Weights of a small image classifier.
Model: arch vit, patch size [2, 2], layers 14.
Training: normuon at rate 0.014, held-out accuracy 91%.
Data: trained on microscope photos of single blood and bone marrow cells, 48542 training examples, 9.9 epochs.
Rows from block 2 of a small image classifier, named by matrix and row number. Rows with one number within an expert belong to one neuron, the router's apart. Each number is 500 + 50 x the weight over its row's rms, rounded and kept within 0 to 999. All counts start at 0. Numbers have three digits each.
Before each expert's rows are labels from the 100 images, of 14976, where the router gives the expert most weight on average: "colour at peak" is the nearest of a few named colours to the mean colour under the peak. Only what is clearly more common there than usual is listed. The data: microscope photos of single blood and bone marrow cells.
# router: router (model.blocks.2.mlp.router.weight, 8x384, trained with AdamW), inputs 308-383
# up: expert up (model.blocks.2.mlp.up, 8x192x384), inputs 308-383
# down: expert down (model.blocks.2.mlp.down, 8x384x192, transposed), outputs 308-383

# expert 3
colour at peak: white
router.3:446608574505609548459443562585538484534506465543537448461547566504485518500539502504527517478416438406486462368481503492448548460494477502499503497634493511558440431471469503488487482467487552531410515492499504554430520479506481
up.0:600537521516505465486498494592465514472467491511449551511529521550495447517507540484573549554536575524525543561520554526508421457458505471533384526470535542499480500537462524492437517513489519512590483521368424452468436501588486
down.0:486553572494530569594468514539570418476442443448450545470560498556476540567504456496457474496489427556549525493489599463472505496480556419463462534496432569571482422401522461465502595421431540451516461523541526522521544485472508
up.1:486524443543488568461446445559478447530499432481581497529459530565436380597507471465546487523541524541540539513436504537504565486508516498497508524423490539477576524475566437495493584471491458509481628481652502509540438495491499
down.1:571421530498551424425597496490515569533435515446486497428521490460558545544532590503486436428495572460506473495466501544421482493482520589465387518443475468446510477529522511528415503436527485509508502557488616469477432478521498
up.2:495554532587496536455537512508487597494505493620518514541553485542503519561511478496507494506456509556524579430429450568432553463466593417580530479408420512507383477476490519554472571508367519601553496445481499573558625483548489
down.2:537552497436496532472446447541469522478569482414559469449510443538427470589509438385439516531445546529519386569524519422487520366378498546559532473451466509530477398520465537517528450471458584495540492475475515488400503512623507
up.3:494613523479487421564511478487445552517502526412452509524504507575409490491456627484519476395489502493451485526581545547498460471499511360556444529502453481477497446440510494516456528488466553568495368502474520525481457449501545
down.3:487508506481485501498450464541519472548611440510536476534458522433499540451489550581548527507504487461467552608507567555496493496583486497553581413483509551562437484461535621450539476506517446437456489531457540385516455505426467
up.4:549593589439466518363505546466450499510483482633416556487535540543450565438522522595573473542492570540418560555444486518537533418408523489484534479452584494509541478468417481410457605530447575516504541512555622548508499496487585
down.4:411499594547511535562526473588529346452549469490449550552529453529539519469513591532394427542428560499474423412459487541481478529381479483521429521525473540493478477515478481529440529544426526559485488478421516478536538480457483
up.5:505590557427544425499501491598403460474458433490508504457496616502538468593483561439555529510491509509543475484482558500532509415529466515496481583410510558519601534537414462439496480510486485591449487495543445556486527432534458
down.5:486530498562552483488549471512528496517494512482593537461474585534467516506548478473522500430528462418511449708533490430415488481518522513457492550488511662440463568403475440539500542548497485479454463538483511482531488438523477
up.6:525535454485470578576532530525515533505624520582514417527567526424503499477506463532537528519437559419496512453629467610477546568514500519483438546468497536545422540443478496642509523491410525536462448547413475584490575454472499
down.6:572529481583439523454536449485456537569518498537499487399527450444510443581516493453445525465404553617471505443552495470587549543581420500552574373516409523441466473448559548590556423474446517499467328481553532502516569519568493
up.7:568429539575435533526501482415491574534520507595529539516586551550560442454525453449516467540450529448513654441451600540523554508646616488474460488537565436586452475494570515540563463408480488556461444508502475495516504583477497
down.7:473574474537549507437494601494542511483504488453495521514500484480421541498503497536520511505498508608488454531484410489510529459457501453580549542488383539532487473603461470570563494486453524526434578492473460550485494490487525
up.8:425552499572535607463472474501517375547451565550516539436434522525453456568518602513530633471451518520550562474570523449554517465595453424512506567554412496508576450561470459488482464567469532504541404473494502464528442521520484
down.8:538503448433543407561482503521522574548477447499459523512563546420485458540405481573468407518555515461541482545489418547494442516523387509464485507459418568563538380584590532491479442442542514465496526574511482560493498426431472
up.9:509538490546517539469511494610522397473420435550486455533520535596545524461563504604512514563453488456408404629488625543526470540550449474448493525523541524472476547398569491661426476417526463467499496551546533486470489573527499
down.9:455523519519487486493509657502483466536568521451464480465586434486494567466495547513518502479597418533453472494493576498470492523519518487547524529509491493545449486454496523550519546553556542507543459506501531519399497504525442
up.10:542438484496488561573466494426483550456519401448442504514473529468573519479538529510523434457514514516448512432461569363507464474510463596551553472522504482609468557554512522556557556425521433522543432582513498489508568522518470
down.10:507513531490551452564557513483440435392501553451453559534396464610385463523531448417524398515479468522471486466395483503508503533505552472454476563478512532494476519502608465444464516558564468491419460529575506492507423510429537
up.11:449480492531494531463422492569516468424502517539493511605511437486556488483565570502483509510608504556481546603473447480455489499490464552578564519443493511509523535482500503491455549504518513436512474504582445478522582488500531
down.11:382559489577476495510483513540461426492481472566543555548396524491534546446497521511531496471422431603518486553492489471483525491551560576550588394446504466524449508547498484578467613478465530469586504612565484477467536457617540
up.12:495632441553503507589454543399502533497503507491437525485488515578555377567431485580507555388440499555388598499459488477554520522521640466558428439512538530516504542446507487525467438554489546519519467527470553522497597542569490
down.12:462500532531423502473465533516536548488477499471510430431497515491449438591447550497519540538476474452500530509528460440440496478476402410474476497555456531535473530482458429518554538547437554462454565478357569530486549568492495
up.13:556406515470471525593411487539418502492496542557511540442555495596550448488453557507543529505502461502501515432472521593510506427494479490499365485480520466575463471461528518514455528541483567568484496623499546597429402518468513
down.13:532511511484525478522451540530452420448519524424508432504511528423513556522525494570522502564457505491416406540504513557469529521548531417468488429429464430612554489517482585496386521626462544508518481504438492577478475476473523
up.14:473536494493387507524490563599494581535503415467479488422531448576538503509452541542460425504534504507491564454527484465508456522389462507516447524495505490631478461420518479532479515531484528506536477531490494635543468445502440
down.14:385449476431533492468437401480511438467550597482451530574442539397490515577463541532539511589472516499476487519585484501401498457438488471558470477437465525460531393376518530534435414481527539565519530523576467516443549498516533
up.15:504523476568519508454476538460587531533520509523520489516518578513481487467421456479460531483550507510453552503468459534525564568575628533601485490531590547476487516494533517487427451450544523470528601482435549507472508465503461
down.15:555472479479556582470441449465506525435532537514500579487473519444530478450505458495470449546425503506436448507563483547423619449529437482472527582469511512466448565604575418531450529458510521584468519510439606434472481532559588

# expert 1
colour at peak: blue
router.1:405562496474591443572487496553494483541497515474504432517516546456451547545537523566569471580616518426427468467502496422504589460409508580511526512520469429450499451477561550426535491573458527455469452486479485425414555489394502
up.0:436470516505525480449509464571531479346465492570521436434590496518470508575477524442488512564456544584457545544457410474634497549447492494487536541416425534541529538530446563450520469500458507500499508445464516493551526508567569
down.0:515499512603518569450516459519458451462519528471501533572469535583361554476535511453483497465476457565457456486559463564460375499504478519531465562528458508489394497565450447425539525428524523485456481471488558446512624440442501
up.1:514491483412521430487470514433551401535496586596541545502518523517501506483565451474517440576447521478550483605500583529535506349533530485544504501445644495453497424442537547521502514475382458465419512563494548450458552414535518
down.1:437544555485460558465535417548546490438498462488562545496534461473430457482528503533576579561501523462544488456491442512509487552612527576465487537525555515525507597561671500548479495515436530517512615450509524471552498570554470
up.2:561515587484490457493500497512475476480489414422529532495504457562448539499518592474568574498522519434475568506428473483448564539551411574490498503512542527456509529479475475525547420569528544541503472527471555532475496482436517
down.2:472486540576476523507565440533429524461554517475480477461535487502518474478464582549565604463542453537497459593462529487544460461505499500480521535528516439544397533459571581544571517546493497444445509568438474530483589557558500
up.3:413488452525452544489483532568494497546588480485537463472538448528552543514494478505484469631421522483440562428511564520442507490464469482435498545496546551481412471393527479530454583534462552529516406493563473554497570455502525
down.3:506514473681544412464467551530495435493470570410485527472418435478438551522545421511585477530513567503477474485417420415466474566506459422486572578515567530503505556516461392532556526443582468642563427462560458454480604463452536
up.4:570517493418514496457535513531542533561407359484577510459491508493508492560498423432511386450436388526494479405510540484483455517513511534492527561591566479522557482494444438495509364575519464516501527463580520488536611487569561
down.4:430590530574458464468510487518391501454464487455559481537431480516515490548519552444506503546460520512484525459465470490581528506539537480445449469482494492508522566511475510422481536436458451505486449454559497450355523494564472
up.5:489438583465518498469564547478462565582430440486424466530508504462564462445504475585533481572512495443506634458428548505463585532413592582487415460476462507537526514532411541461473538510424439516436559496399470538532562460483543
down.5:511454521547472479536443522501557534534572473537489519490539637494521421504503522556431516476310380585450522496464588458573412486546502415444508456564634534526529513447526566509557539473450562530546467479489500494456485515443565
up.6:571516591464488492503477513482469492592499536480477476489542485599567318542496499532447457548421578463494572518577494480561561438479410481523499500570437538465396502424439485508481558441505491503488548567538474475581502481457414
down.6:500519540493490497504455506470493527552474553480516542488530496494508520446537503478465535592538563466541457502606528433449498505524590449484484554488435545567526389484465475573492538454520590610524475592494506600477530469538489
up.7:490513437498443473469536537467459470518419503508428466541547444436508466482512503429542473501490439424474579505422544516453471485490504502549467462596454466494474494497437538540486570555569463526490604480591549391482544510507431
down.7:498452470469575429548486475444470422483566455518581514501548476500486534590415462489405438505499484494469503601592559460523481549452494519516571484512505543532422536432496484449495483550548533481500430548532471471615454596530438
up.8:504454505499470484473506454443557409532502519526418478495428505428483469554465439701556411461461441600505524508478483480513514461620509505552530484463466476527440548576471486576518461487516510467446543521538489430512524541508443
down.8:513496525491530477459395506528510465514567385596464439444579605443425508441491517466470499517608521568509472534528532494516545474483536522480499550541462499532524418586539432435586537473523405550417477533529458475510499519526513
up.9:596366519591538573462536447554434481557546510384493510486507543443498509465542531535605494462489529632431473539503492465500467436562559420520473452528469501455502526529507482548529559454469512500471494433517477453398443504430481
down.9:532533494532554476487533535534448533495484504473467469528483533531447546481490574554505499513547396527468491557448476465523514532534524514615424469525498503528467576556631537556564543572548519530524437499461429429466484534507566
up.10:396414525499506503492570490504487516466537487465531442482560460521557468474465427580526528420473449491431501464585555478558545427443524515468477473574616484435508568457557525543543512508523481502525432578430471425401568524520504
down.10:500490526470445417531512505544430456556480428547594557458539394470470425497520579537514500473527484507484535489344586522481547552441535481534461563420393546478526580434393451565521497457543429499583444468534505552568499503478558
up.11:569458577460467523523492503341524531564501547485452565506527454454546485500586471423504490514481605470509479495515422479532552478453533568438515556541473482391437401450580551451517478539553499559431549526490412466537506488551498
down.11:593602557559564608471655592533418384447456532431491518356473481458483505567418417514464554518541440526407441456455519496444481448551567588516568492538497490547516611465554434482476518495529406505456502497442505568454472537416527
up.12:507388548490539507594531517568580568553461448641515464465467506464434554454465583561547520574467437486533475463562430495470454541526345458497514492548479559478495578474520514536546522491517522524493489487654470602489455483538504
down.12:534504512512505521490472484525436337511634473442519504577429447522513560542418563528517580534497538485437498478475501474444481563420422502529502491498433541528590496462539496464471503451455544490535511423517521471473454527511548
up.13:502585510573524472532539535486573466526489432610469539486487507581448427550521495561487509497493494626518424423459470526535535498634416573573508478568449562454514500530447469468450553587431447443519558556495526526505515529539503
down.13:449511506430515526501533548451463516606408456534438542436522506469525437452466539436475514529473520457488518464496518453506488552514452587509465541487423465449579535576466417553468503551467576481497509551412528519487464355453533
up.14:565500567516488609564507422430505474479539460505597560458469541402517445438487510469568415373538530531510517541471524515522503435519468476434492441521570463546463472527448387538489515492543484523473460558498408445509499563433494
down.14:482506496522476511476522536516561511521472510549503419455527504493505484505485419504455448457516561524387435453455445546484464575463430526384440453504527444478524515496471495549437451452522444537554516495487630442457536447560527
up.15:470506458474497528499525516481418580487515439425559530538506473405536455512437513426484525570489590517517441581480421485497448519450442551566538462466464550514552496422533415383505392553556532458472581474431413593527542510436455
down.15:518467580570553465518555423466529380534519472585503421512514504418569505490499471533511378531514521450498611532420529497427381496464572462446544565513486496476504427595493505419526552468443452535533595535484421453498516536497399

# expert 2
colour at peak: purple
router.2:466401508506414510550508510498443504587514592449531470534505487552592602493508569496545478420444474453523454503510514492412518521562507485489462440433473424454437498568517522575491503500439508488473552465535478500442514601575571
up.0:391489444452516403517436472518466557460532450502548572517517510617440467463487480553614553466570482573470575494573498481464484553477541548516488492543457529661544494426440521546528487532486531592502493505484512476468559435559466
down.0:541509507515622460489507538489476465531598523480419493504469425458417536505581521538487494529463519487551497560568550461524551520504506532548556430511515506564507464591475532490526421441552519525599518593495476459482421538390427
up.1:569560512526467589574576460571489487494529487581526631524492489451499519448522464430469590452554574537516509505461502562495499392448573560423510619544485530463502519445463496427534535412517507535506462525528468490578438447507488
down.1:467432486474552518486502524435616473518413544440651547509481509506504526487457502591496495459529544561515408471471482592557615430601539522480466453478557495535544424486500434488500531518477474404488451487545468577484507506406502
up.2:531554477549452551510459533476488556504485473418483535506525505526537454470422481598471478532421497407511465428612557480542467454499600517571486529500505431503502498528478529537527558500519494547569460507448506478615547579523484
down.2:482510570388472466564466535475466584629397524474586444534544612474515500532496385532459543492412488597474518535522435448530453489531495464458567539551470535426462544408457495462513438531575525555494440478449507408442513440489561
up.3:540473544446477576435513507573498507554402491511378469517449521545508402471513487503482402400576402461516542522653461514590429514448484554553546527590467539524505506579511481528500487490418477453499526503526489501507492460474560
down.3:510466476483507535566567443471543517554456494560554442515529586560558488479507495560578634452498470539501488502486447389463397484548490512440517573470462490559485551549461553481518451548386480517502548518523518490457475411475481
up.4:499499504447558481535494521364548496607522466539408373472442555470549448521509476540528489514455576577466429431428608356561489502446408538427506490477459485491541471547417507459502494561477448539437507454610549510509504485547532
down.4:463487501463493483537450487463509499486526535498423635502558493594488528452418491429582571592551475401650608478467480518458491485481514556573452466414527536430553472543542462488471482472450449468575493489501571548505578479519443
up.5:602451505499573507508546521427536469473470558563419456443465540514500487588482465486468568485529486541463487419418606470508489452471461521464581546548562551473480526575504579545494431500490510488509484517495455418461495502528479
down.5:510512485536455543481502575534422521547548486548526442464513500449486458481530527416474657450447537492482584429604557498481465467493502563516550442504416599430486536434663380438564492452527624452528488492490463476556492489543574
up.6:507502498531468629524556461454484451630501449546509427524495495410453470489543416451461469450425516463397449527501421458421476499484647491539498443469458591426542535399493526422528463467495488481479512554478507463489514552485457
down.6:445490581522442377417499504517443480571450499485511567544521492513494447517520480500347460536516576613515445516545502535685579396480584496534444592509437520464479511562586488525541476488456384496470533445533502587486494582464436
up.7:458571526502473505446573507598481458561526462456571570478540445457516409486625460582410522431414496536466622551521535555605493555535548540549581438458375465470507513521507422412538482428541432531411441522453522493483462521485517
down.7:489475450424445432471486508514570491517376488517454536436443468540540572578469484490459503515460517503486459446449504483517517465481474580445548608509635538506549457518375492458455507499456394477405477546566495497486387502445525
up.8:545523532522503487578390469584482522499499474591491614443523477440493470503542405441537573368495495462476382545538521465530492463507507445502486505416523564518558545510441454451461566418511509573453431404475557495468520441453532
down.8:511471510487459428392553557406497425434490524497531436517539469596489477522444576519429485495491394478559415462567596589494568489496434390524450533489545498513567611478495560440476443508512456483560572473486424414510469530511510
up.9:571419523488546459535488482397503434533575442535392429500495565449563564385546490485536384491537509473439510517521528516423472559527584459462490467560459440419506545537581462471526460570544470519513419438468547566403566491493506
down.9:481513561502501474457517518533423495545503490479479496539477494380540573544453527483530573424491576421467444469441515606547462475511488439446509631599472451550535552456536589572568502501522496517527569456473450470505464493497501
up.10:449538522414480522557553529493480511519535527461445440456476460583502536536486543488572474480424428547481477536439403506528520467521524522498470561462498514556548538510499546428489580594487462427430550495492508561498438470532514
down.10:493508492521647411471473530548569530509460503523564533476516456559367425462486506504545538531541510526363451456497450471548399527510514515539465432571551430431541508426546493472519499514544506458516427516561471525471495505477437
up.11:531494553490425608548492448451506536451479488536539528445443519481572512516544508500472520483544457510493490482521524430428554465537439478549449425485560514510450441444468485526458511538430619502537571474554442505365507477467484
down.11:432480474476510561446486536460429416422437469503491513526549539444571470526488478566574514564468392521478535558466469457526548528500486425495507439476409515511467490511475568498566513523483464474542494516480520506471500549521572
up.12:502425489529470402512520433581509403459481457563453672484517490480460534498469514427487523523481473546495605509558455464486454427465566465508480511546621459460519443422537585439481406491537509508496462571503468513447551477479522
down.12:471425474525467483451510475465615517530477444512451364559464510390531468564460508529488518617506565493505413481512632387484409428520526455604472444342565482460425495510590473546578551514548441481467435532409482424498482555482465
up.13:511479527467555507490499516480502469566520441513497517491566511526505432530564443482463523504527566520389604572501486555496497423519428548488440527597539512545542590540528497446532475488527495486503494500547508468395500396450551
down.13:496467463484545518480392444465501430503473508488520564496546458477515547624437492529488459416441604479504418432364538507448518427446488511489453530495548543473537455555481480541462484523567413434441470465477473522563581560475386
up.14:414582507477523494432565458399488472455478523535537495508469451492518575505483456587453578488455518505512547468582544515407494567436524534485492497580573553534488509424508593427512497445487521577516448579473474464490486442404497
down.14:535471507545525580519543466419493538560556511546565614598498495492605544420525520556445555547411469532502432464580577507473472429454474487559471430562586459452506536490483567512422475441491471574520435488511584455499570520444494
up.15:462571493602423484496480541523467442568452473484543564537568521556482419474465477547489526584539527518422447554404530486482443559486479563433446609485549389473574473493580465557540489563501484470531486525491455556499519481586489
down.15:504564481487451523549532478473539547519460448551529503463517481494538566498515538591532544571503516469582460554428451610506349503512460463542489466481538484558554492458581469507421510447393586447480589436483371506445469436440519

# expert 0
colour at peak: white
router.0:444461551574516519439462465493492435509506398599479442441546449498457406513541432547500587538404482532545527459599528438508526461469441553588498555569495570617529462532450544488419532492415535545487354610473468514547562486538507
up.0:547553488511561409514588542475541541445542540539530562505528559445492592436478557504577442441554512536627525513545455417474528571582571472479523480537442493392436496486450517445484552571586474519512528414600515416558464537501527
down.0:393455467559521471508533505453446490461525545371417507564379413531501479532470469486484592564499571516460468530515444517622420459453490508458535566519520448490539500462516569516545431527588456461478488507516496566450628530434493
up.1:559504513378497548481517486524515429528427482510515487584493446540593376584504607535487504450506518542515473482507529497616380442483613502471590440549455525470586505490517462452466573358501550537498439438559509419507496506504589
down.1:512605452525465480521543463532552592543580468510477505522565401601478469436489448509435441415439566573496534536545521516483555546551502403498484509564368517402524504570498544500534575455491557454450489435553517540565433477483485
up.2:499452522562588490510565517410448481529492535508543512422433494506425502492538613564627493625543524473604477503493529391515523556365503578405528505513403361453403522533516505509477434492486509468460572556348458467394479485450475
down.2:486556472488588476425492501514480596519429424494539445556509548630564464470443499539463469425435512540552525590539566494542483537517439530472470563614506546551448486532497427428481486541487593474448478511497461473532574493403493
up.3:484563512531550457517547502403563517534565530502614478497545549536517579537526478469557470508455567461496610541441470504428442432523484441465540526575451505528557397503518520501524394453541611452499545500474516492600457545535486
down.3:473567387475475465420551512472488516527565551452513476522546513516519502490454494547494443568527520486571533519491544501557472492451532468483542506473553510422473489488448467470461515547473525405445566525497445527565462522501449
up.4:547599545487441454470499542514463492409543555550461603533474442533496595508482476577436433460536499538492530560448407467566546541535534481418540470480398527458596516557525496477495452505495498540490526512657489633422456545482443
down.4:458486480573504467463500478492585473445439546559446456554518511456539398586531450480587476477417422529479561420497494488538552533614439500490519565478471408413538376498477538472559543563440518443447552461554590531582586575469517
up.5:596530512484552453472518530440567512465456529467457475468490517541431501514462630522515536637470508510573470554478513525508409511542540489456538553439593487480513506510552531465521399613489436525497382402543483553517489435460523
down.5:464541474517454476492507481494523553514539509550592470509438613548454572474484470482545495517527646534451479427507529529486511526554447553533571471493536612495485512532466503543474447601467485444522554425451506466570564500517508
up.6:501523564524462404535477392530487516418572511473495553428409484488481562483527462534536415497498577395435502445488463534492426514475532419652469436594514491492538445541472485436489495466401541515522462525421535450542473546470534
down.6:463542529549490529438459437470583568516459530433577506431570555571486554515563437539500479480563407506462570416508441542512451497506498512564458523578506523446430464463429519533522513500503470533542477589577552424431576458511597
up.7:439510508519499472457474533557540479484443489536417475567382454536568465615535543546500551492480514515442481500440366541486500478543475446451467533583499466496580539514468439480451446478416549498538457509544482494503469496444510
down.7:451491495524540429550495527488515545562509568516484536478606591401496479591574548555494501565442505553510479472549474441451470507470327572393467471481546419492492446594459472483493555459390500513516509447492464380477620532499540
up.8:439589432456485384481526506430469573526461528519408487554510473425565514529525528494517406598504518469465516572450473525635463589504535574518475480500503455508470409525543488543456447546468435476517359482550427444505487493421487
down.8:531535506468546517462470553434572492488577502540470539586560514474479491560419388512479520542438472562546574533520545590452457472473486452475480484471462414464455522494460441397377463455593443420522566481547522503558418496457570
up.9:491543551514468512418398554515524396500490462523410499417481487502536442368418452522466500582426500542537507550509426489426467393467532509515399532516422492451560464496466595498505508565403474527558568510536528537510409594527447
down.9:495528532584464547490581566567483464479422479626433617524426546495489448509553439548530445417457505464528545428502450465490475411532508439517488516551463423479558505528447557526563464537552476480611527414545487431485453414430458
up.10:525460515476553582500587482438515607409496420478495541468512402524490542549456551423419481475497550413498504521453510523556491454481487530561494535502472531455584375538635447466501643549417555557445399438448463511392441485528579
down.10:386527490522507491516431455573490597465550623507552493536539553516521530511556537543599492533509474523522461518540584462496383444425466476579442472492536591513526490464523536476509477484475445494487503502466415503502486390445548
up.11:520434583549504428507528554522541479578421484515503513468510547529497540585430531589407529570526467492557525484463454455452451542439455464586514531543614545504451495440484528507493462500479489451533575423585450532470543513574478
down.11:531433545465469461502502575506508472389482506456476533522528488493449532481490409471422575440588530650402446522485589475497548479472478423409481544489486475468469513536515479445482525507459508411480553494465463532388547383434591
up.12:538377511526507592536500521517505406543545474582521474533481529507599542549578550515498540451503544649562375601471543482441611548490510576449466375484471445649481555429451430468494479416535464481510483587526509445437537498487443
down.12:489516494533569489488456472492505474461467578492538426550391467597531594486494365451492481425526453496500510473525522503494483438497546536578538390572610449443468555590544479610450509508553478612513472477441562505468377489454514
up.13:519442467485497519481575476470440523424564458486506507528548515463588495452475518486454503536488534462550568559433508545510498531520464506376515519569410610547571554559476594503497527478440429517486378501585567541477537541420463
down.13:550592504484446477440531481495500526525457472603429555524558443487465530596575514532454504440469459480462494488462492468520555506507505447494525493513376490496470554470552540551588631467456482550540458465571480418431506522528573
up.14:474467482544534485514462494554407410459516575639540573454529480533508465469522538452552476520499494534446565499537529506519491478454413574550538443508445554563430432434492483468473492550525533478513489552472440450513400511464534
down.14:513594480497525506496428508523448553602539604420523416373499544490547517564431618508600472432493496541505455568493594456446491514389513477585424433588491553473492474438421524493541524450411524461512508521475538482542545489515471
up.15:398513493455543405526506475426500537551515468557479480474490473501486557462592479487482463540561566579479467592502571542505554466495505437531524526505539496545626494537510433517538478472453483499456525501401456409482448476520530
down.15:466459602501558469471454525550522476585467400531489527449440510496433563443515558486536605502477553495343565563431559485581533486578505521469402603429505475548568531498454557529490442476392552500489533566430473494581570496496524

# expert 5
colour at peak: white
router.5:483554590505580541553499569496512508513501490441423463444522561502532428514554536541555418454542431457485534387581459485582545491449462546451493502473463454500579459566510466505459514489471531542480402512452571520457512502543522
up.0:540635526494503590530438533470438442512534422456463541522486531464485378469585501504552551495510541586501527388509513550456497482493406518611481388502543536487550557487463539471547450480542479462509433516562495545445505526519531
down.0:551604471454577396404487581397562482413503454406494499418528457497479414486520469477492475496542601496472485430550543446500537510592438568501430546591460503596552496574511513536499430406526476450543360523502543445473479510444555
up.1:576390532483466454523442490469452528436500334424495465512580534448532378505513487482502486524483541529545522433526562554517470441599551503588528533504525520453566520496529469494562510468477547424473473484355532504475367541524491
down.1:557504476534460552447539462540505472425520474547599534449553623423506471484481448466435481520479450519448488462524462402493531552438519541502493456606491532469465393452524515516520412474511485545441594558401480475502512507511444
up.2:515490525530481501436530486488427494474483377555506490528588485553508447403605491597474479523493541537461477467491489483558517480488535544535497452546427529613558515472492518505478523377532582527509426543473511533542510464572488
down.2:449532479429422486545517553546421499435474519520412555474442464456520608467421417432480549496498455508522428476540520515520488502419486560415536452595450457517548375542563475539558490485463478534501377555580511441535484552466592
up.3:459440541444495567562470474487522459436610508439478481518436508535516523541482511488531479461518524444486581556515486483521485485500571439483491481461489525557503474471525480464559558446476516531494443469576448511490529599472537
down.3:531503482504567488527426374513540420555405400596502476577613560504491540495540497515446606418468471446578439475527562503513461505474445494447490470499537446545446506535502575612554502476455543512464468564509469513492527530444423
up.4:552570464547521476462486435531446553520539509479510556504476569354503504550422554510508631525444430418450557493531488519559467547435482556443476550545463465466468523566501500592491511439516556473592366508386533418492499440474499
down.4:529487511521667487542417558548474546461495447451538626506408538528501572461383507452573511469367436402607411524582506566572491434524519451376510536479497488492535477433455504380440513557534432503524528475507492473524512453510538
up.5:504456422421549453509524439556487558471479572500503494530447579534584506508495471486508395481440506460554506542502545582538477486486469519474570541592589536427559554440604511469525415549499570490422549580490480502540459531455463
down.5:527526561466564506529514472504461473520530489457436489519488436475399497507531561464464570642429588526542473402456497407510530583398490518518551592534456594500493465593500473431568558433461572458570497532461486517492503500440501
up.6:426465503474491479461526500510455449473511513412446453466493546573529558444541538499440459502462435534434621517465514575538494443548587439541578477548513538510495515467476593558479620564457494554476391458494469440548490433393528
down.6:535555458601394393567446420460469469423500443398512487519517526605438550525571528507514501486507467503450443539548467516457472479551543441466393515529472500420486459554470544465469463433617469514520474451511540519466591442542505
up.7:473488551528510526643552522456392448484523548470468530464463527508508541686490611465480537500506506500482512596480463509484512392553537469542460459455513539381604560562534428506492544424448546531513541492593476483522458482429469
down.7:616390601505510506464542528523507438486496487525529477564554548490589431482505486445487531524516482538434419534575601520558453423517461477549453485453396475575526609461551618544527499522581536508515423475610478548475548579554566
up.8:590533510567413541533579439530528605540463492506474500512503515527419467522507558503470477427493522530487431436487578528542504492494447460450510469465512476542542484588552449518517521434606460512562523522407550533474531573488565
down.8:538494564484536501583524575489502550495527500507470438592515398567454510591525513553528503521513415484509522493458587520599519567512570534392573547548546477533423487449512553538472492480507540456504458412517521477552559315420463
up.9:480497471550431508386493425551483466411426424581505423506561553574460438478440476477439513533477520454544585454518535491477471468518528477481450485400540562492417538506571503551571459518495505464558501482485521531534535560472565
down.9:504502583526538550546490520502474589460533523455455384539529447504462610507571422577535536502544509441549432514491547485372476528465402537500469541588497430546607458433523527512450438524458583490528440555567586515470471520512477
up.10:492564522521511449467475544502461595410533563500446505439476451450526467563442499445531500495487453498501452486474489546521517452543510447581474529495519586466692560495497390484530544476476448544507502469575466450484500489496485
down.10:452537468564477489403468452505501528400460499446566563421509485489440473524443558472610520467467521484555469552520465508507489572485530511492556540523539630475477522486470420511523429528508519417594476557556425553519427471438411
up.11:499574498512499421550531565491460479525516430499463424502536496515468541514459418522484495618482504455417515497551536431445517524485483517406423520530500505565453495480507560467500534512474454433532389506460624516515453480488437
down.11:477544510498543514500524529535548491581558508435526465491588476550548392447515510512478482554583569476499469445524444545515493516523481456448517585535419465526529505470466449574407483456517405476503434564536569473502486509468569
up.12:476486425526486506401548504533435529495524430460533469503536485389487482512317508529514475474420478515379492541495568474550495449541520529495492474433514441514485496424514516485434426543467534501498429521515523413551437487494415
down.12:519551536500623386543454497497469463423487443560531501546479568530578536428523546542414551476626479549581463484498487424480517439408423469466459522508472500455480563564469481536521549556573502493481415500531508452421480553423484
up.13:416553519501455471565420503475506584472470476448441559483469535592535443460488431445455535529416431551399452464433432471421554509554483463412435532500423580550453500493548438500492500470485493467512572557564510437565531510523491
down.13:558584441409555437526608509546421609542446410614423534512550537493481549563514550459536502487552500472529480515575648486555500522536479590524523462494490485471464513561587449563558418542525462450505505507518473513473486518522509
up.14:445623435529490488416539508459457508534503399501580529501549475487528518561490543540581542461612495452514395462510437513426501352503468483499603399559486514530494551491516497413516507422472542400486490411423514515473508593492528
down.14:490520538595433504441510603575578513467489514482522593455504454507476515471478375475634470454492493476488471485429540441472480540497524475496509532504465617553411422506457413479427529482582546537481478495509471459469497548533585
up.15:484469452527525438500603515528509480468497423520430450568428459474552425467552440502478572521547528539410609446428512538429502503520517509559426500503513519497489508510456535316450566453548559470558425518500496556575543454493437
down.15:536440492544505515534537511550493511517560484557569494476450503481489538526526522466428526514552477477480487514482575459498441465464500602525572494517440534480448461524593489486442482424613526405454432529518608524447496385597458